A small contrastive audio-text model, trained from scratch.
Model: 9.52M parameters, encoder arch convnext_v2, encoder moe expert_choice, encoder num experts 8, encoder depths [4, 4, 4], encoder widths [64, 128, 256], text encoder width 256, text encoder layers 6, text encoder norm rmsnorm, text encoder activation gelu, text encoder moe soft, text encoder num experts 32.
Data: trained on synthesized solo parts of chorales (CocoChorales), 39062 training examples, 36.7 epochs.
Rows from block 2 of the text encoder of a small contrastive audio-text model, named by matrix and row number. Rows with one number belong to one neuron. Each number is 128 + 32 x the weight over its row's rms, rounded and kept within 0 to 255. All counts start at 0. Numbers have three digits each.
After each neuron's rows are labels from the 100 texts, of 14848, where the neuron reaches its highest value: "tokens" is the input token at the peak. Only what is clearly more common there than usual is listed. The data: synthesized solo parts of chorales (CocoChorales).
# fc1: MLP up (text_encoder.blocks.2.mlp.fc1.weight, 1024x256), inputs 0-127
# fc2: MLP down (text_encoder.blocks.2.mlp.fc2.weight, 256x1024, transposed), outputs 0-127

fc1.764:136169119096116124118172113153123158170100165151115161134102026069170121053071122163098085146166086130095156128113160094107102109134118145092120147142093135150111136136153101076131099141158073041134107097115129134165105135068169129106152052158138134175136113118145117106115142123113147137111144161096106122105066116130132132133158148143100176154085097103178129098105084107128157133127
fc2.764:160090030135112133062155142128090101163106144128136102049083118122180207160167164112099141188115137140185125116167136163187127128132095081106158113146111159159159120128166129132140072138094112131135131163133094167105072176093105114175186144095114083139099132113130209127122117088095123145109077136037161159148147102111153163161145139151139097116101149142143154159116121139157143079120
tokens: "f4"

fc1.521:127155113116079091152137129140105135112174131111194162171093141143151153113180127091097176182116146098099138110155096100109096193159149114103149136149135169182095142105096141206171127116083126132146161113133101167103133148088145114172068165138106063147049136104115088120198121110113146080132063068113106159142088084126146178176124132151129105122150109147179147113114100132109109098128
fc2.521:155136165087109171188123159116087168095139090137090170151112126149146096146101082172103080149096121108095170136160152076091165148102149140110106028220164142117141165114116127112193144094068139152111161111125183154141140193175116119134187227107076145138080134179132125132055173166098135107178115108117072119123176080096111111111161142156180134156158117120136106118133107148133144160144
tokens: "bassoon"

fc1.599:120213122163139118097131194177152155093159176087109082104053067137140159140091146160177129101116090101129152145175108166107133124079128123121087170111111156161195100131099093134086146123106137066123173100109045116091094175127113127154144107124151079131162119100163085144145146120175125135122078175142124086126094165129058137102123152175115065136113145179147140082106150143111157157171
fc2.599:131045116103165124126115102174149095124172152118096146168118088158143113108088137092157187090141136158156145082116128099079174134208138133127100039131114121132148132130186129165118094164159097107136175093116155137090123135218143127151145131148094114180095132195131144127139072208113097103131151137073138134135131085106148103089124071167171095080155119148058098157197175060137137101061
tokens: "f4"; "3"

fc1.570:060184108112118058097141119134132091076096143158161152130116086075226118177129131088191123122153096133089116142122146142126169158078102186166116147156105107136171138099223105141152155196099154107132146113087133140167150125118106135110110173134121128119145124099180101176109103127092181100121087099144138138143110049112142143158124150119162162098163177120156168125200096154124143088152
fc2.570:118156143151172089078173131145127119134117228146163110160138133150126168132115130105074185156162077107081084145128094151090154159133100129126133190139148112182150130099134102088098164148115118097122185101103179113080098084136111105065153133082141137081130117116172144143165127070116137123123065158085129148152117142139097132120105180126121189120196151197134108102136068132096113081150
tokens: "f4"

fc1.490:096098104134077133122175143152202109102119117110178135140168104152150149065132134112122138134126064081131156142129141144137149125133083129152123139147152127138088139168144074120088091109188092076099147127089143108187083213137101096112121175128100168167094181110185116200132135140117107136090127136114104128157166162150074086045162136107114102185132143144141167133127103152145052099132
fc2.490:152117124152182086095126108133150118172097087132029116153074088124107143122212133145139193105155098137149145140147144127155114177164156093124110172120105162124141092131096168185132149139107164070135105114148148134125122095105101156064160132124114114079128109169120169155151127069130133173091107080141164109152084138069138225128103044130076124118108103097111085169117120099173112076116
tokens: "f4"

fc1.334:132163145094120097115088152166111158135107100110145076191107101116124155074173125153122137113143071053121125165084112100137138183113102134145057134178143132103163114054110161149130136100106093144099160104093093129121184082078044093147126097090162101112095090097130119101125080057081103100145139104145164156128056151131115210145153125150175179175113121099121106098123102125124122107094
fc2.334:097113114101075203122131099107157140100113137129061115157136139184134111115117130141146123121058098070134154159075094111088172130138167153115150166148102076100087124164052131134169140091136156109123118121154160100118095156104182139134142128127152100146149151149151124115132043155119086110043173186079133132144179113143184133087201147211123182127177061163122171138089156124149130115127
tokens: "bassoon"

fc1.168:111211116116136124145156121104168163146139146140155145153133093138130090052151066163060129106162118065180174115125144123153189173158122117115094089167135089164150188119121134190161150073131146079148136110143124186133225182122092112121165150186132080094066141187100148123160116084065078128068125111103108080136171130136121181128123139136153111132159148119198108112176141140103124096117
fc2.168:116190132130115155142155170158142081134130128103140175129082124085108101048124104173104094100124092124069112110150183119116151145155157177149093121148047115071100140147105132096138162097147119157137120118109145128121177154093101156130124157111074121081175160162125053137113141171134082176087113102142113106181105190113127089152100111075129157145161070065133115091095147143126115102189
tokens: "bassoon"

fc1.538:178168087192132091171151093103195158071112109166130102127115124144115127086149125105145135183111163124125112107140170078094122082095170083102122170144139090143121170136152107108103094113131131208113184143091127110092098162106101146082051158079193152146180157091164126109141115105125097148134172117105155146069118069114167146098139148049174133101164084110114150158100068098153136101143
fc2.538:118149095121175081075124144089148133126094099145106128083132116115129047130125134133183097127110119148167137135144105175141135161123153132048184145160099123136112195129112089193136147131127173118139101096149084117127134106089143178140082169145110118134158088141136110125108137160172072079143184164153133196136120144156104107110124130155196184148135167130090149150118173121117122125101
tokens: "clarinet"

fc1.738:143113122077140080146116096125122140141112103111134195150109138151064142099105106112106169113096147078070134167092110097087119113097133096149144132170120156132100169102124174142172140115143132162127129106127132199129169152130119121135189063180144149115039095155148146094138124161141153165150098102092171104158187131114139196166187167091139130143059131139131134130132158164091183183111
fc2.738:147145155152135117119123163160131131065128156126124122200133104138158095162110077114118172142151153135103118098134128093136092058130163172199121081103135124163069191102158096149103168079087197123143083123141146085119117127104121089118058063137125188131162152104180119134147155128127116178121163142181116074118123093100127144151071154123131109112209158089135123181027138120120077139140
tokens: "bassoon"