A small contrastive audio-text model, trained from scratch.
Model: 9.52M parameters, log mel input, encoder arch convnext_v2, encoder norm rmsnorm, encoder activation gelu, encoder moe expert_choice, encoder num experts 8, encoder depths [4, 4, 4], encoder widths [64, 128, 256], text encoder width 256, text encoder norm rmsnorm, text encoder activation gelu, text encoder moe soft, text encoder num experts 32.
Data: trained on synthesized solo parts of chorales (CocoChorales), 39062 training examples, 36.7 epochs.
Rows from block 2 of the text encoder of a small contrastive audio-text model, named by matrix and row number. Rows with one number belong to one neuron. Each number is 128 + 32 x the weight over its row's rms, rounded and kept within 0 to 255. All counts start at 0. Numbers have three digits each.
Before each neuron's rows are labels from the 100 texts, of 14848, where the neuron reaches its highest value: "fires on" is the input token at the peak. Only what is clearly more common there than usual is listed. The data: synthesized solo parts of chorales (CocoChorales).
# fc1: MLP up (text_encoder.blocks.2.mlp.fc1.weight, 1024x256), inputs 128-255
# fc2: MLP down (text_encoder.blocks.2.mlp.fc2.weight, 256x1024, transposed), outputs 128-255

fires on: "bassoon"
fc1.738:142186117101147075099151182139156131148108102159099061131139160136126108122094074142111105130122098127102115163160204129125099133168204131159132044148139154031145126107114095091124134131132087092156102101123185125182123107159131166131161133142103153144094141137159154140123147092152171082160124166126125156145108087112139119035149077174222106129107133134223144131140138173134168158105
fc2.738:158169119067108140184134113185107122109133130165112067120097123125101118041152106136115133087131072140117145125130140106159126119102102063097163112155216114190167136137123125100117137140141117081112155131120077097118111165136098107194088166120062157156150114118101167056130161162153119071102130131110165138172088117142121154155164104099062147148142089138137086110131120105100077099087

fires on: "horn"
fc1.183:177179116113161154104076143173116150147114122200150131132162104143065161140114068112169176114145098119155137097114107104118108152132133127128124136106146143141126138110083077102092154121184128143163161118131085152148123131151119113116077090149170105094118130121140133152144156094110190157129157107117142062097157117154158097137097123090083107106179187174133127134151143155151147124138
fc2.183:131135079130155085195127122101163094166086111152221088155135142159195100151169206131135154124086189161095046109096100079143149127181110137076097165121085123059095184198138109126058167112093136092137070157143139133135167064118195119139156114124120173111124101110135115136108094108086113125073140122107134151149144121092093143109094150108141106128127070096113136140146130091131125151131

fires on: "horn"
fc1.555:102182113111115140153121055168126108163138158171155153105157112098144142121144114084144130116126119121094135160131192135131130148113095158109165085075133074071122113110083091129173091124122079103158139136110078143101110163125131144018144086080185111107141108066077124080074138152140103183117121143133141130137181099152108065088082116064175124103172118152144170124101184071219145128111
fc2.555:116171122155143146080091108109115190088101209128126127113160153170096152195150122167161124119165101122126103105166120138148112095081162114103099188115096083084133104192186124165039129115132144134151089113122109075116176091146105165162133113156125089134073115109158144195135089158137146107118145093129119154111140135106104128190117126136015135124114120124138118140112148124061115153106

fires on: "bassoon"
fc1.569:139224117111197159131160134152121109054143138137150097186108185098169186198156116150159155149111126160068132109109118142175119137193102096092129148195143133152117166153135107107167138085112110122124057149114098108092097147114158140111085172159125144114128133104097171165091166118119208098124077155137117179187131125101131143095171114121196190170117074162142125148166141188196171083103
fc2.569:133193111135088172117084075124138072177118079125097130146120183070181186159115104119126061102120077147150163092112170104104093128170089056111150137135125148116093138081077103137115103078096080125170111156103141112121145111133157147103125159158145134136163109153117211137121130088144168221153089109129126161176131148133112128129143109143156122115156065139119108056086168150146118120123

fires on: "bassoon"
fc1.57:110159139117155147138131168139148102127120126142138126142120133079174173155141116156090136070123125103081127129129098175101136118204145110079191112185156087200129148146127159136128097124097136172117084132105116097115109154120137126117098194189129105116126125152196155185121145110077097090134126149085119143158157128127090150072174104140125156120072082172129131137125144155162149059114
fc2.57:136166146138160129148134118082125147187097117132151121144137166063099138119126091128126114160128158117086096112109055165122091132154147131147190124143105096128134148108091132156123096059098158145101147092133179107125188196151214131106151124166131164182124044161188149147160145165124194157158152160109123122148176144160106143128162153158161116131130134096198119109149113159104146092110

fires on: "bassoon"
fc1.528:098175150125154177102103104158144085059121151148129154113139142146113234103131076101168152171111126137146093094166120136123097169199121125118039090140164213169121152128104170157130138143156164133147082148156107101129067134134135179154108159152106145105140126111120098163113157131152171166097157115069121175159147152095198160136116170162100132122138068160137142136144087150159124125105
fc2.528:133194138111120213125147049119120106066092108151112110097147103127167198100108095098087121201148079146091129188161084150177127134140114143133123141133116122158125134118091082078169135111106046079141099140103148097113110129082149112066130135172071126103103125147113113129188140152109159172146145156134152155173148109117134149099166120091070111138170136157124121134151144169133151100147

fires on: "horn"
fc1.398:172163106131086123159152152110104116161150139161093190105194132105121117155107177082133104146161124114086094119115169164136074106139105097161118104103182096149061149133102154143135154107107114127112185105108116064120162094168138091081104104123126139081143069153121084139173143143132144123183180128137087129100151075091140118124100072144142129113133085160137120155084123093122092158051
fc2.398:111137111074115129145090104159146163092128148157160110068144108124086154151070147118188118121113118088157142155132127140154050103096159146147100141084134114108122172181151199083081140100153155114121087141140152111120137066119104124136115050060138087164130114091035123102125180020126125133152097157121086165157112151126132150121106165109129134143151180118164130173097127219141125138155

fires on: "violin"
fc1.711:113167135143142109134148124132098108169137101096140078117141112127060124153077121092114149134176209150100086136120097152106106167159202096118063095127153146164131103121167167103127113146105149193109143137118093111120152113082101171123127153098126127153129149075156176131092109130144118137171088141112163147105193139132167142165107141118154140138078066173104176129129111191126168080099
fc2.711:039103138091149115103162097107243124109117131078122088082116094118104080115123129125141161125109138212103159167168145152110162163144112130155102128079136134123061139156068145141125173146108117158166110116113164112154119145114138143172089065104076125199129120144146167137141184090051103167143076121104180156149073114111081173099136092161141116058117130118136152121113093119128109146137

fires on: "horn"
fc1.518:118162157141133150114119117111088154103144128174161145109159106090146159156137159139128184144164083136043129177151156137173081114177089137135152138082099102104087159111109079088128115151082156188126097135132159148120104152132161126097092093143097113063088119068110145135138152117040198155155125106041144155136131163116160070133082101146089151185137143086119184169127146149169154059112
fc2.518:147131150104125171159112115093164031129143076119131185100128146087106116148118115096108123172152095108098043048120135095137140119152052136117114148103108084121135083125158161164108143078111095095140106181159091090130122055148068135121122141117141120103145121068152167133108091104135147094136133157106110130128117114120131157086146106120157156096185198124169119155147135077060108115080

fires on: "violin"
fc1.172:172140142116152125097107192146132095152100125130164138114097143075131164146124155128140182142077104127096076078141105075172122184106124168123138066081111167163083108116071130125090123121127080123156153122116131087083139124101087157091117153091148129150101128063152078109114083164137109172141185105129106073074224154134158143147184151139161137144141057145177140154115123163182105140139
fc2.172:075111102057080145097164090126136141116185135183084157114162127112181136118141087140101117099143155152206154117139131186100119121115115152134058174167105078064073170194141141193122125129171133114135091181138181182133091076087165106148139127123161180058195145157133106144116078162144174105087155154099129140153134159119100198155065142096119120146199159149096091143135172187095142157107

fires on: "viola"; "oboe"
fc1.304:142156095077115104145139152053151097112103086141139101197140112118167112170144106098106131131138102150145167073061109155140083054148145093114159139141111171176080125124088196127156136162185064116091138107138085125187114097137129158095073173112118224143119098111075123141088166125110121141085141131132096082143124159140172142081144189069097163179125174107178090102128102135162160139095
fc2.304:164102108138112129116117142106131122197078165120114156212151167126135118162135105172120146099101100115136143147133126149115119135137075187142100130149122143116135126142114087089138116161139128159099130125072130161169133185123171163130110128136138136089169100097148142134161116126087101169138114141083122080122077128136138115081108183129222126097053171145197163086130202128098175030195

fires on: "horn"
fc1.657:071154143159139141135110128131117121173162134112111131096188153094167170139153179193132139078140106095064129103108126105092083105106084119077113192149111120133138154116136087141138097123158092148111188146134097053141164090143131085090120087127127054108095177108127157078123094154117113134131179169082160129145123119127099111118150140152164157058133096166195142137133091111155139103122
fc2.657:085210153150119128168142123149086123185095142152139082141126138098178109124138123157121151093086107131127114117152094164100086111100139114121164135109117111157192129137166165155120057170100107123128146112102194129083164149087071143186118113194092094160101113085080132104077142131097139133137138146100145092106127146148126067142116145118059167125136155151138157126100108131073157154081

fires on: "viola"
fc1.460:159118176170116033150141125158152102138147112131085137148133119133083152135126130122124097153166149116095144170096120126147144175096119100151011127121119157163118161149070144121075178126141121094077111197143105143097134100181154164172115170120147082137117078116075164151144206124082157098164134101132171120112115132115112139083124188085090100092114103181121125147184067145112096165134
fc2.460:147116165060154129063147108075148117114160095084124171171084145113225171114071144135066126145091146135118058127076091128160132051144080126111099149114115129086127057126066141068181118154086163097148163161146144102128068078111119101076108103122173099138118170094120147105106103122109129131093172146141081134129120095155176134186113172095055184113145146090129102111111193103071142150099

fires on: "bassoon"
fc1.290:169141135069088111161137062143181056136173097135140100119036088062170153191173115108141135120101141118100137099086163156089079129170125094096129115145086123121139149131116099146101061093049131114141135152108147156133089123137188133095119165151124130089125146065193125137105151141105201118158149083142102151175110192061133110101167123118103122130139097172114115163154098148142105154105
fc2.290:134144090176055132124117084098084033116137143103152168085130170134118110083109137119119188129133136131130085073144127121094151183184127107156099099130106083121170159132174139167139129195120110156164121183127145114121178137140139182105089139178172142103116130095076131139133113057137147112122134149119090164163082133138113130076115097086128067135112149137131128128125148139147153098129

fires on: "bassoon"
fc1.521:131185147080164154141102056146133182083130143120130137077105169141182184160156123158112097131147106096154083121179131207166106156127135096133140117108125152118104168121202148136176155114102124142147097131149116085102152113105231154124071140182122141107058131161160096150098145122096144153195107106089149133120153129156120121133124116195182124132055096170131121101125163229119126115126
fc2.521:130119104172151149164153073160120123169131145162144084117102124113153135120128080109140129107103156112072137099151069171144153147099173137119148080185181114145152102101125101149152110137106138082135136080125142090119211163140096150085188135143093137092121126124204099161101109118102105166140181145131135075121143184141125123113116116151175094063085147173153157149149136188169104113098

fires on: "violin"
fc1.404:109178231168101193110125095154151151094075102071140180185142114205142140109121092105142077151127180172159069096088154177117124125156182153130078079083140164148151130113076131186175130143092142068143089067123105120143126091163149129089168098092101127151165140191082136115190077162118105107139150102124143158077143159095164161178158129125154137125152101169091113198106075108119047082150
fc2.404:069138159195166120166101154097181110164076108150138086131141164111130111119170155120141171109115165149134115114141158140183101103094173109121077087143123134130113058119038143115179086234142111122175116174146171098103108157088131154186171130089134095080137140149117134130188162135109160152122062094200139099133109177176127150127101164121116094142086105108110148149187197116122100121125

fires on: "f5"
fc1.533:104100080134144104136127098178098112096166165147156090103102122079144082129106104100094121118140163190177132194097190081143180105126105111160110119179100152138101128115117122142157134103122131128137084108084140146056121117173146163141141089149139127151123114121091147097101102129105147167168054135107147129115123103088152172113129166107059107153143133159099121100139063163064178142171
fc2.533:128098143112061133135132141120160124121117107129128125120093098123068113152170151055149181131106037113099141120087108132114112147169069105151169131127094069099086179088108139127123088180140105123104148121116200120170092152170143096125106111068105117160123090158160057142144108148040116112123125151116161099124121114078104178106152157168128174162106134156205113061120138159182167095129

fires on: "violin"
fc1.220:129207160099117114100146114127092117101177166099118148100056162091091150103126137158131096131092123179109028106152133104118139168152162181104104074116160116141138118111143082169180119129133168131129132108157139144147111170123077169183162131107164149127101198089114109122145113127105159125185136158095103123138092168123159161172126148077102146101170116156124120151127108124145182143095
fc2.220:080117116124123150111050140109128157139118110112113146164133081199114117125077134057150124092131106129112170142107091154080133123124109148117119154143114118138059155126125112162127093144125186157155075145120105141095097107085093106049160128155132123160187107161137108139140148133026119133140150116074144140140129072098077133146155100172156100110128151094104100153152160110113148180079

fires on: "f5"; "a3"
fc1.122:101126060098150117085040136067120122156154173161126120119175121143183042152133146144149102116178116126131144107077090148138158141106117092107130124165071147194110148121117120189096100153110149103124113149105129063156129138130174146122140133140100139137158143067121151103131105114171216121101097147168137115173094144108134105106200181133089114113143184158109057160138138130111138125128
fc2.122:135169169108148094118098178203091075136106145158142186146129139139127151102029085178131164095108091137041078155100132160132129056139118121136095128175094085127137164122146156103116156065094169162168110139074158138145168120135144109142103144117148154081162110138148103143136161174143130096129178135089111138138138136151140132125097176143100152120106120145096145155177162131145157119163

fires on: "violin"
fc1.100:117174158121149162066165154173131125182096115135139079174148104153110080125120114051124112114169123142153096110153084143075144152115187103167167146104096101146129128091134144152170113128094150159151126127114162117139097120102121195166113136100093169191124084140111119125125152155128180162115126085099157111119124089090155162122135119162104169194138078092106105125124129123122137136117
fc2.100:108100114107139157146123172120170112165093105104238148102189120169124145137039113155161136072081164099098194190144111124160106106196135164099073066069084092179088133117124160163106142106194160153098093101075125116135062120123118141177171104119185121139129102100137185134103165116146133180118153118191137156107114126089120137126151132074128114152150115157109155134103117190122177162130

fires on: "viola"
fc1.716:132106137129116061094102135130151137182136105148160123154099129129150159171076130144197147151125088137173136140172131157115077103131162126118076082172133114133140084133138201140106144177127082143155121136113126160174114149097110175125131150094108207106100147127132105115122114130107139122161171142106167105122115156119157111146145129144114103163113177076145111126164167174107153141049
fc2.716:087169103088134132067089154135141123127101079102087131121125104093136155087103082135061153065118055127171110075116085129118141088146087122144155158140106073116171124149099119065100143106126062118095106150138075072126159146105095139109124136125060162089191112089135145128120066189153065099139167140080100149153141156081165107176175155178149158077091112085177150123120121213113140163163